config.toml
train_examples = 15625
targets = ["voice"]
kernel_size = 3
init = "torch_default"
Rows from block 2 of a small sound classifier, named by matrix and row number. Each number is 200 + 40 x the weight over its row's rms, rounded and kept within 0 to 999. All counts start at 0. After the name is the row's rms in percent of the matrix's.
After each channel's rows are labels from the 100 clips, of 14976, where the channel reaches its highest value: "top examples" is what is common among them. Only what is clearly more common there than usual is listed. The data: read English sentences (LibriTTS-R). In brackets: how many of the 100, against the usual share in percent.
# conv: width-3 conv, dilation 2 (model.blocks.2.conv.weight, 384x384x3, each kernel summed), inputs 288-383

conv.189,138,232,222,173,200,200,233,137,240,138,146,169,175,136,151,197,234,167,192,210,129,147,121,167,178,243,181,167,232,175,149,136,162,229,206,235,239,266,246,219,194,183,243,191,204,223,168,196,203,153,229,78,152,136,240,238,220,176,151,116,240,105,182,249,188,199,203,209,145,173,166,194,151,242,180,175,135,199,208,260,148,182,140,157,191,207,197,199,233,186,249,247,176,223,186,175,133
top examples: voice: male (100 vs 48)

conv.254,139,216,200,149,205,202,218,129,247,136,138,178,190,142,165,203,227,169,195,212,132,140,129,155,189,243,182,179,222,194,143,147,162,233,192,236,236,276,246,209,199,183,244,182,208,221,160,194,192,133,232,90,160,128,237,230,210,170,162,121,240,102,194,246,190,207,195,196,157,148,170,197,142,243,156,182,152,206,188,238,138,189,133,157,181,198,187,172,221,192,253,225,175,222,186,184,140
top examples: voice: male (100 vs 48)

conv.340,088,115,182,201,172,175,138,159,205,234,125,210,194,211,215,176,190,210,237,97,194,142,203,194,257,216,210,242,209,202,191,227,230,63,168,217,142,172,218,212,154,221,236,204,172,191,238,109,148,217,213,151,236,211,109,179,177,186,202,218,214,211,199,193,166,163,208,161,200,149,242,209,214,212,195,231,242,209,213,96,224,264,193,221,140,164,208,140,101,190,231,99,200,227,164,232,258
top examples: voice: female (100 vs 52)

conv.87,110,204,252,243,204,217,233,194,195,215,184,312,255,219,323,221,218,260,274,144,186,176,207,185,208,203,239,230,220,241,198,237,245,134,251,186,162,201,192,228,210,252,212,263,212,201,235,174,228,234,179,253,235,209,249,204,217,200,261,191,197,193,284,196,236,201,168,217,275,196,223,198,250,201,235,259,124,256,248,218,218,240,203,226,189,150,269,228,211,296,177,222,207,241,188,237,187
top examples: voice: female (100 vs 52)

conv.233,085,156,297,152,172,164,198,227,238,177,215,215,187,189,263,154,206,252,245,106,172,148,165,198,152,207,185,194,250,214,194,256,160,74,217,181,267,192,210,228,145,227,174,259,178,206,185,134,228,147,169,145,268,160,170,213,192,211,204,162,200,151,229,221,162,152,123,201,213,199,201,156,241,227,204,214,232,175,269,231,162,213,176,216,253,111,237,192,144,232,211,239,223,256,129,197,197
top examples: voice: female (100 vs 52)

conv.158,136,199,181,143,196,201,209,125,239,147,128,186,201,143,176,206,214,180,205,219,127,132,133,152,201,236,173,192,210,199,143,160,164,240,181,231,240,283,239,199,199,185,239,172,203,211,164,198,178,125,226,94,173,124,233,218,202,169,172,129,233,105,207,239,197,209,190,181,166,133,175,202,146,233,140,198,161,213,174,232,136,196,127,159,167,191,181,158,207,198,248,220,177,225,183,194,147
top examples: voice: male (100 vs 48)

conv.274,079,172,220,158,170,195,143,185,190,218,179,197,205,179,198,178,176,307,227,170,155,133,186,118,184,184,259,177,185,266,151,288,163,161,194,196,185,189,188,188,179,211,142,194,184,226,158,161,139,166,206,189,257,147,147,191,191,142,184,137,204,151,234,171,173,189,181,161,177,126,164,132,299,186,154,194,97,225,189,179,146,156,161,175,170,217,229,167,174,220,170,188,167,287,142,172,173
top examples: voice: female (100 vs 52)

conv.271,138,202,177,146,197,200,216,137,234,134,149,197,213,136,187,212,214,191,213,223,137,144,127,134,202,235,182,193,209,212,133,161,164,246,181,232,220,298,239,198,205,184,240,179,200,211,176,202,169,127,227,107,173,114,233,216,199,159,172,113,231,86,219,238,205,210,186,179,170,139,173,203,151,229,147,203,145,224,171,215,131,191,138,149,161,184,185,152,210,214,244,207,177,239,190,196,129
top examples: voice: male (100 vs 48)

conv.208,128,220,181,263,235,225,244,239,143,209,205,234,241,211,248,285,140,222,193,159,212,248,207,156,203,138,229,224,161,238,171,205,256,162,209,136,140,132,113,182,260,216,175,192,209,131,243,165,247,231,146,260,187,210,242,210,167,152,236,200,129,213,226,152,308,240,162,205,241,257,248,252,216,144,213,201,154,226,176,168,239,225,233,211,213,169,207,233,239,235,96,172,154,198,263,245,195
top examples: voice: female (100 vs 52)

conv.259,097,216,171,234,134,153,215,200,225,159,178,144,129,191,108,162,234,142,138,247,182,215,192,239,182,244,165,139,215,163,208,126,199,248,163,236,240,234,244,199,140,184,245,164,151,218,182,225,131,216,233,167,134,202,199,240,225,212,171,209,234,202,132,243,158,139,217,205,154,190,173,193,128,231,197,181,247,157,195,288,208,169,210,208,148,231,162,225,209,100,241,268,210,150,181,141,208
top examples: voice: male (98 vs 48)

conv.346,130,252,236,222,180,189,245,164,222,164,167,143,134,151,114,179,242,157,154,229,129,191,150,212,171,234,192,144,231,135,180,131,181,226,222,220,232,233,230,220,176,169,228,189,189,221,174,211,218,217,213,128,149,173,219,247,229,199,147,154,222,166,141,244,168,173,228,241,132,223,161,173,159,233,223,159,159,167,216,290,193,170,170,178,216,241,183,247,242,147,228,277,179,183,179,145,150
top examples: voice: male (100 vs 48)

conv.163,114,237,229,215,162,185,228,142,216,168,140,144,134,181,112,160,243,139,161,218,138,170,156,230,187,233,178,146,231,131,192,131,178,208,216,217,231,214,230,215,157,184,227,171,185,217,171,201,199,215,211,134,147,173,196,244,229,209,164,172,221,182,144,239,143,158,233,242,145,201,151,154,133,230,206,182,202,169,221,292,194,173,169,204,192,240,183,236,226,136,234,276,187,163,162,142,173
top examples: voice: male (100 vs 48)

conv.148,141,202,192,144,203,205,214,137,241,138,146,189,203,140,176,209,226,184,206,215,135,142,126,146,195,243,177,184,218,203,137,157,162,236,187,241,230,280,248,205,204,187,246,177,208,218,167,195,175,125,237,91,172,118,234,217,208,166,171,115,243,91,207,238,196,214,192,187,165,139,171,203,155,236,148,194,146,218,186,231,135,187,138,156,161,190,192,159,208,201,256,217,176,238,192,189,137
top examples: voice: male (100 vs 48)

conv.238,132,244,229,201,199,197,239,140,239,138,148,154,154,142,134,192,243,160,172,218,134,168,137,182,171,248,186,155,239,161,159,130,173,231,213,233,235,253,247,225,192,179,243,190,201,228,167,202,209,178,229,98,147,154,234,246,227,184,148,133,239,132,162,252,181,194,217,224,139,197,166,190,151,244,202,160,143,184,219,276,163,175,155,165,198,224,194,224,243,166,248,260,176,210,190,164,144
top examples: voice: male (100 vs 48)

conv.368,125,239,236,219,190,198,232,154,232,156,156,146,137,160,120,181,251,153,158,224,131,188,151,211,176,246,186,145,241,141,174,133,180,223,223,233,235,221,244,223,182,178,238,186,200,228,165,208,215,209,226,126,145,173,212,246,237,197,153,154,235,165,142,245,166,181,235,242,140,211,164,177,150,240,215,163,163,172,226,294,188,171,166,185,204,243,192,243,233,146,245,276,174,184,185,150,154
top examples: voice: male (100 vs 48)

conv.27,111,200,157,158,188,193,220,145,224,131,167,210,232,145,203,222,202,204,237,240,151,158,139,118,223,232,176,208,192,233,126,174,173,267,166,231,205,325,234,182,208,195,235,182,187,207,189,217,149,137,224,118,190,117,220,206,188,147,182,116,228,82,240,235,217,212,171,161,182,132,176,209,147,223,148,225,149,240,158,200,130,193,151,154,147,163,186,147,200,233,239,196,173,253,198,207,129
top examples: voice: male (99 vs 48)

conv.292,101,177,145,177,180,191,220,183,218,137,199,231,244,168,229,231,193,234,254,244,166,186,152,127,230,227,172,220,178,265,129,212,189,270,151,230,201,331,236,170,210,217,233,195,182,200,184,220,131,155,227,128,228,121,221,189,180,154,196,128,226,91,255,225,231,214,171,145,196,134,192,221,164,215,141,236,163,250,156,197,142,199,167,175,132,146,197,146,185,253,242,192,178,277,208,220,155
top examples: voice: male (90 vs 48)

conv.76,103,197,237,231,202,217,225,193,205,185,189,301,265,219,325,195,218,261,279,143,182,172,217,188,205,210,241,207,215,244,206,242,231,133,255,195,184,199,203,223,196,248,215,266,214,210,236,180,214,222,193,268,238,219,233,211,223,209,264,195,207,196,296,206,212,192,169,215,279,193,195,172,247,209,226,258,122,256,219,207,201,208,202,218,177,144,258,214,208,304,188,217,218,236,180,227,187
top examples: voice: female (100 vs 52)

conv.294,077,193,276,183,195,201,229,190,224,155,215,261,224,205,286,170,217,290,275,171,185,130,203,197,170,216,206,161,233,238,200,271,174,149,245,207,211,215,216,223,180,232,208,275,208,204,190,203,216,166,201,224,265,203,226,216,221,222,239,188,209,180,261,215,184,184,131,203,247,166,139,127,265,218,211,236,186,221,252,190,129,157,204,212,186,126,259,199,197,266,205,203,224,245,144,178,190
top examples: voice: female (100 vs 52)

conv.226,112,193,209,266,215,217,214,224,144,201,208,241,236,214,233,240,130,258,215,164,199,224,214,139,194,116,230,212,175,238,160,228,248,163,211,110,185,144,104,189,233,224,128,206,203,128,255,183,238,241,118,255,203,218,215,167,143,143,238,199,122,209,231,126,256,224,222,190,238,237,223,210,258,126,222,216,118,241,193,231,227,215,229,213,236,223,220,256,206,231,106,234,150,227,226,229,191
top examples: voice: female (100 vs 52)

conv.138,093,188,253,202,179,208,118,186,169,267,185,198,194,178,196,209,186,220,219,131,156,163,145,156,199,155,175,224,199,144,178,193,199,123,237,119,169,156,146,171,197,198,106,160,197,185,211,130,200,226,107,146,188,152,137,122,182,161,179,148,146,156,213,128,203,188,246,215,182,181,217,195,246,182,212,187,102,206,220,224,220,235,169,186,216,229,215,229,166,239,121,236,179,212,160,208,152
top examples: voice: female (100 vs 52)

conv.324,088,191,154,195,159,174,204,190,207,150,203,233,249,156,230,220,198,226,273,247,162,218,134,128,234,236,162,226,173,260,150,190,184,281,145,231,190,308,236,161,201,210,228,208,164,207,226,226,112,179,228,122,206,124,199,181,186,153,189,117,223,73,275,223,230,198,185,146,187,145,188,216,150,215,160,254,151,252,165,223,149,195,143,165,132,153,206,164,186,272,231,219,193,250,206,212,125
top examples: voice: male (100 vs 48)

conv.60,079,96,150,228,193,189,148,152,200,220,122,194,183,211,195,190,168,184,214,103,204,171,213,167,254,206,215,238,198,213,164,220,244,83,154,217,152,174,210,207,173,215,242,194,189,182,250,106,166,226,222,172,209,209,98,176,166,159,190,227,210,219,173,185,176,184,232,151,185,151,250,211,181,200,189,205,256,194,190,83,231,259,217,216,158,205,197,145,88,157,224,85,175,188,199,231,270
top examples: voice: female (100 vs 52)

conv.296,088,208,253,186,158,155,173,182,226,290,176,227,234,214,225,188,193,230,261,98,221,137,136,110,218,195,176,280,226,179,159,225,227,87,186,167,170,155,194,207,163,239,148,127,166,203,148,107,227,207,157,120,206,140,119,235,177,136,197,152,182,155,238,235,232,159,121,188,191,196,258,166,259,218,197,228,209,216,222,120,213,269,195,219,252,128,231,149,206,236,179,138,153,181,121,252,166
top examples: voice: female (100 vs 52)

conv.234,090,191,263,211,165,190,159,151,241,194,129,196,170,212,171,160,262,146,216,168,163,175,169,254,211,257,163,185,258,136,200,138,194,153,213,246,224,148,263,223,156,231,243,192,188,227,169,158,179,220,239,119,167,194,156,210,236,227,204,191,252,204,190,227,143,166,253,227,194,172,195,186,143,252,219,223,197,198,291,303,212,217,171,244,178,232,237,238,172,191,269,270,198,200,170,180,208
top examples: voice: male (98 vs 48)

conv.32,107,209,250,251,204,208,236,224,165,236,210,255,241,219,257,229,163,273,250,143,202,208,189,144,214,137,205,245,199,233,155,235,247,141,240,121,227,175,125,199,212,252,146,231,201,145,242,161,250,243,120,221,224,198,231,176,165,151,236,179,135,181,245,142,242,202,174,200,239,230,237,215,259,154,231,241,105,255,236,259,228,256,216,222,239,156,256,237,214,240,109,267,157,240,202,245,182
top examples: voice: female (100 vs 52)

conv.343,075,184,317,227,142,177,179,219,178,216,166,192,152,225,206,172,241,187,242,165,124,197,224,241,166,148,177,169,231,182,230,213,204,137,243,114,259,147,157,184,146,238,110,245,171,155,189,175,210,218,99,180,202,222,187,149,204,232,189,233,139,242,198,133,181,135,222,260,190,203,219,180,208,172,221,214,204,190,300,315,215,220,144,237,200,228,251,219,155,214,155,303,232,200,159,180,218
top examples: voice: female (98 vs 52)

conv.325,084,115,295,204,172,167,201,235,246,180,199,233,202,180,257,185,218,221,247,65,177,209,147,155,152,211,167,191,237,189,184,217,183,47,231,190,277,149,217,214,155,222,184,198,174,209,206,97,254,170,185,157,212,152,190,193,214,177,203,156,207,136,240,207,202,153,108,208,212,210,200,181,209,231,185,221,204,197,264,238,164,206,183,200,244,97,240,177,118,247,204,253,202,203,171,194,164
top examples: voice: female (100 vs 52)

conv.286,139,196,181,143,198,203,217,143,234,136,154,198,214,138,188,214,217,194,215,220,141,146,122,137,201,236,177,192,210,213,131,164,163,242,179,237,224,296,243,198,205,189,243,176,202,212,176,200,167,124,233,101,180,110,232,212,203,159,176,111,237,83,220,234,205,214,185,180,171,137,173,209,157,229,146,203,142,226,176,220,134,191,142,153,154,180,189,149,204,214,249,210,178,244,192,198,129
top examples: voice: male (100 vs 48)