A small sound classifier, trained from scratch: 2.92M parameters, held-out accuracy 99%.
Rows from block 2 of a small sound classifier, named by matrix and row number. Each number is 200 + 20 x the weight over its row's rms, rounded and kept within 0 to 999. All counts start at 0.
Before each channel's rows are labels from the 100 clips, of 14976, where the channel reaches its highest value: "strongest on" is what is common among them. Only what is clearly more common there than usual is listed. The data: read English sentences (LibriTTS-R). In brackets: how many of the 100, against the usual share in percent.
# conv: width-3 conv, dilation 2 (model.blocks.2.conv.weight, 384x384x3, each kernel summed), inputs 96-191

strongest on: voice: male (100 vs 48)
conv.276,174,174,194,170,179,195,221,193,199,171,180,218,184,184,186,226,230,196,195,187,228,180,175,207,193,193,225,213,184,179,213,231,216,172,200,160,191,172,228,193,195,178,224,232,161,170,221,189,148,197,215,181,205,215,225,156,216,182,199,204,203,194,230,203,202,184,222,200,201,184,186,151,194,169,186,172,177,226,196,181,198,186,195,184,200,198,199,171,174,190,219,193,210,179,199,218

strongest on: voice: male (100 vs 48)
conv.57,172,172,196,168,179,193,221,195,198,170,178,214,185,186,186,225,233,193,197,190,229,178,174,208,191,193,225,217,184,179,213,233,215,169,198,159,189,170,229,193,193,178,222,232,161,170,221,188,146,198,218,183,207,217,223,158,215,182,197,204,204,198,229,202,203,186,223,205,204,186,187,150,197,168,188,171,178,228,199,182,199,186,199,185,202,196,197,173,173,194,223,195,210,179,199,221

strongest on: voice: female (97 vs 52)
conv.187,151,134,228,189,189,202,168,203,197,193,180,202,173,196,198,199,224,201,220,199,196,172,164,177,179,196,197,216,188,188,231,223,191,187,196,172,182,156,208,202,190,194,167,190,201,183,199,185,174,228,217,172,179,257,186,184,199,189,192,206,204,175,178,198,231,196,196,195,219,198,198,186,206,173,187,194,192,243,204,187,193,192,229,172,194,199,202,160,167,246,224,192,183,197,195,210

strongest on: voice: female (100 vs 52)
conv.18,176,200,174,226,233,198,202,205,199,224,213,142,174,203,198,204,183,199,178,191,198,189,212,210,179,203,191,180,218,216,155,191,196,169,184,179,182,187,199,200,229,195,210,183,227,179,205,206,183,180,177,193,196,159,205,192,204,211,188,230,167,187,202,195,167,192,165,189,173,191,230,219,191,177,228,195,215,161,207,209,209,205,193,179,232,193,195,175,193,135,193,233,199,210,186,168

strongest on: voice: male (100 vs 48)
conv.36,200,187,181,170,193,204,213,205,189,191,204,233,189,163,193,218,207,205,179,182,221,174,192,200,182,206,204,185,178,185,213,205,200,192,189,180,184,166,218,205,191,177,224,216,157,191,212,182,160,183,204,179,200,207,221,167,209,207,194,177,184,189,228,194,193,175,206,196,194,177,187,169,188,191,188,170,191,214,153,162,212,206,168,186,200,203,200,169,168,179,204,204,202,176,195,192

strongest on: voice: female (98 vs 52)
conv.301,216,185,195,190,204,182,218,208,181,217,176,163,204,217,196,198,151,168,224,210,201,154,197,226,186,211,171,196,200,193,156,169,185,207,189,209,174,163,211,210,200,186,187,193,213,214,199,189,198,205,178,194,211,141,187,225,193,201,176,199,202,223,191,198,195,184,193,155,211,176,203,206,206,212,211,184,220,141,233,203,197,204,198,197,203,188,187,177,157,162,214,202,227,202,208,168

strongest on: voice: male (100 vs 48)
conv.140,172,172,194,168,180,194,220,195,197,171,178,216,185,187,185,225,232,195,194,189,228,178,174,208,191,192,226,214,184,179,212,233,215,171,198,159,190,170,228,193,195,178,223,231,161,169,221,188,147,198,216,181,206,216,224,155,215,182,197,206,203,197,229,202,202,185,222,202,202,186,188,150,195,168,187,173,179,227,199,182,200,185,197,184,201,197,199,172,173,192,220,194,211,180,198,218

strongest on: voice: male (100 vs 48)
conv.21,187,174,191,161,187,196,216,201,191,181,187,227,190,177,188,222,221,196,189,185,226,168,181,205,181,200,215,202,176,182,215,220,210,182,193,169,182,160,226,200,190,175,221,224,154,183,218,177,150,191,209,182,206,212,222,165,212,195,194,190,194,197,229,198,201,180,216,199,200,183,187,158,196,181,188,167,186,222,178,163,207,196,183,189,202,198,198,160,161,182,216,202,207,177,198,205

strongest on: voice: male (100 vs 48)
conv.321,166,145,174,185,203,188,210,214,194,181,161,197,201,223,195,223,234,187,176,211,225,185,154,226,198,200,225,199,189,206,193,246,216,170,180,161,186,204,222,213,201,201,231,208,195,182,223,208,160,178,202,180,218,192,225,165,212,191,180,241,187,213,233,191,179,204,186,196,172,200,214,174,206,166,186,196,182,215,242,222,212,199,183,197,217,187,188,189,202,164,207,203,220,214,188,191

strongest on: voice: female (100 vs 52)
conv.14,198,197,163,198,222,176,189,226,181,209,227,182,197,201,213,205,159,199,197,204,199,173,211,221,172,207,139,197,192,216,171,177,143,192,161,192,166,168,190,225,208,210,217,183,209,227,202,180,183,166,187,190,170,165,207,208,197,211,172,223,161,177,210,170,170,204,175,177,191,211,223,200,201,204,200,203,197,163,207,181,219,216,193,202,223,175,174,153,177,138,190,217,180,207,169,194

strongest on: voice: male (100 vs 48)
conv.163,171,150,197,169,178,184,212,201,191,157,165,188,189,216,176,217,240,180,196,200,221,175,168,211,186,184,228,226,177,182,208,243,217,159,186,152,181,175,218,198,184,183,211,225,177,182,214,183,161,199,221,182,212,218,213,168,210,173,183,216,194,207,218,194,197,192,215,203,194,190,198,151,202,159,181,181,162,231,228,191,197,183,212,192,202,183,184,171,180,204,214,186,211,190,191,223

strongest on: voice: male (100 vs 48)
conv.71,181,180,191,173,184,201,221,195,198,181,189,226,184,169,187,225,217,201,188,181,228,180,179,203,190,199,215,204,184,180,210,216,208,182,199,169,189,170,226,195,194,176,227,229,161,177,219,186,150,191,212,179,200,209,225,161,214,193,200,192,198,188,232,202,202,176,220,198,199,179,184,157,188,178,187,170,185,218,171,172,202,192,183,183,198,203,202,170,173,184,216,198,208,176,200,209

strongest on: voice: male (100 vs 48)
conv.37,173,166,187,165,187,191,219,203,194,172,174,218,191,195,187,227,235,191,191,197,229,168,171,213,187,196,223,206,183,185,210,236,214,169,193,156,182,161,229,201,199,180,226,226,165,177,222,187,141,194,213,180,213,212,226,159,215,185,192,215,202,204,231,199,197,188,215,199,200,188,197,150,205,168,190,173,181,227,213,186,206,188,193,189,211,195,197,165,165,182,221,202,213,188,194,212

strongest on: voice: female (100 vs 52)
conv.287,189,205,158,192,223,179,199,225,187,214,211,165,194,207,215,208,178,198,199,210,204,163,205,211,176,208,151,189,186,216,166,191,170,186,164,186,162,165,200,221,214,208,217,183,205,204,209,185,174,171,191,192,187,165,208,196,200,205,166,240,175,188,211,177,163,208,173,191,198,214,223,195,217,196,208,200,212,165,222,199,220,211,193,195,229,180,180,161,172,133,196,225,193,204,166,187

strongest on: voice: male (98 vs 48)
conv.137,208,205,169,188,203,207,202,214,181,213,224,216,189,148,200,210,196,213,172,194,212,190,202,189,182,224,191,164,187,203,204,204,190,205,177,192,180,186,209,217,198,187,212,199,166,194,202,204,174,170,199,184,187,209,214,171,200,225,181,176,177,178,217,176,178,178,195,212,196,176,191,189,183,199,195,183,217,212,130,188,225,220,157,189,204,198,193,201,186,194,191,216,192,189,179,191

strongest on: voice: female (100 vs 52)
conv.212,196,200,181,207,193,168,193,206,183,203,170,149,200,211,213,198,136,179,207,205,204,186,195,208,194,207,149,203,209,196,149,171,162,191,181,197,180,189,211,207,197,205,174,185,218,205,202,185,193,196,184,202,195,137,184,211,182,195,165,200,207,209,192,183,175,201,203,171,192,185,198,192,206,200,209,201,205,135,226,200,192,202,181,208,193,166,171,190,185,155,212,190,201,197,180,186

strongest on: voice: male (100 vs 48)
conv.254,186,177,193,168,186,200,217,198,192,185,192,228,186,166,188,220,212,201,189,182,226,173,182,201,183,200,210,201,179,181,212,213,205,187,195,173,185,165,224,199,189,175,221,223,158,181,216,180,154,190,209,181,200,210,222,165,211,197,196,184,193,189,227,198,203,176,216,199,200,180,183,162,189,184,185,168,188,216,162,165,204,196,183,185,196,200,200,166,167,187,215,198,204,175,199,205

strongest on: voice: male (98 vs 48)
conv.143,207,197,175,182,198,207,205,214,186,205,219,220,188,150,199,214,193,211,176,187,216,183,199,191,181,220,190,172,182,196,204,199,188,206,183,194,181,178,212,216,192,182,214,204,161,194,204,194,175,174,200,181,188,208,215,173,202,221,186,170,178,179,220,182,184,173,199,208,196,173,188,186,180,202,189,177,210,208,129,178,222,219,160,189,200,201,196,190,180,194,197,210,194,183,185,192

strongest on: voice: female (100 vs 52)
conv.42,205,209,192,208,245,190,197,184,212,264,222,179,201,193,193,202,206,190,219,182,194,198,220,178,184,204,193,184,217,230,198,194,231,230,200,231,183,185,206,182,239,200,192,198,198,177,206,205,234,201,195,220,210,190,190,186,194,207,195,227,207,198,192,209,193,197,199,231,215,199,222,244,188,226,252,190,267,197,198,210,203,193,205,205,233,188,202,194,182,196,205,251,207,205,186,189

strongest on: voice: male (100 vs 48)
conv.368,168,163,201,168,175,191,215,195,200,161,172,201,183,205,185,221,240,191,201,197,225,184,173,212,196,187,233,224,183,181,213,241,221,164,197,156,193,183,223,193,190,184,218,228,166,166,220,191,158,204,219,181,210,220,220,156,216,174,195,215,202,201,224,202,202,193,217,200,200,191,191,152,198,163,183,183,169,231,219,194,195,181,215,183,198,193,195,181,188,202,219,186,213,182,199,224

strongest on: voice: female (100 vs 52)
conv.236,223,207,186,215,211,221,194,212,208,207,243,188,183,208,221,202,188,229,193,180,185,215,219,208,187,206,218,199,220,205,203,137,199,191,193,203,196,200,179,211,218,214,225,217,192,221,213,202,213,202,190,155,177,187,214,209,199,216,206,208,177,171,205,191,184,202,202,128,182,184,215,210,174,200,212,208,189,181,210,178,211,217,208,169,208,216,220,181,203,134,184,201,196,194,190,199

strongest on: voice: male (100 vs 48)
conv.123,181,178,195,171,184,199,220,196,196,181,188,225,184,168,186,224,215,199,192,181,228,178,179,203,188,198,214,207,182,180,211,216,207,183,199,170,188,169,228,195,192,175,223,228,161,178,218,185,152,192,213,181,199,209,224,163,215,192,199,190,199,189,230,202,204,176,220,201,201,180,183,158,189,180,186,169,187,216,169,170,201,193,187,183,197,202,201,169,171,188,218,197,206,175,200,210

strongest on: voice: male (95 vs 48)
conv.329,200,182,186,174,201,189,207,208,202,166,190,192,197,198,207,211,218,195,180,189,228,206,171,212,185,193,200,237,189,212,206,219,169,189,175,176,189,216,201,206,181,218,225,222,172,203,208,196,197,153,221,149,167,209,219,176,206,196,178,224,177,180,228,185,171,213,213,179,179,187,221,182,174,173,171,210,157,227,199,200,209,203,174,195,214,180,184,179,215,222,187,193,191,213,181,219

strongest on: voice: male (100 vs 48)
conv.312,176,159,187,163,188,191,218,205,193,172,173,218,195,202,188,227,239,189,189,199,228,164,171,216,185,196,225,205,182,186,209,241,217,169,190,158,181,160,228,201,199,182,226,226,167,180,223,188,144,194,211,180,216,211,226,159,215,186,189,218,199,207,232,198,196,190,212,197,196,190,200,152,208,168,191,175,179,230,222,190,208,189,194,190,215,194,194,165,164,176,219,203,214,192,194,211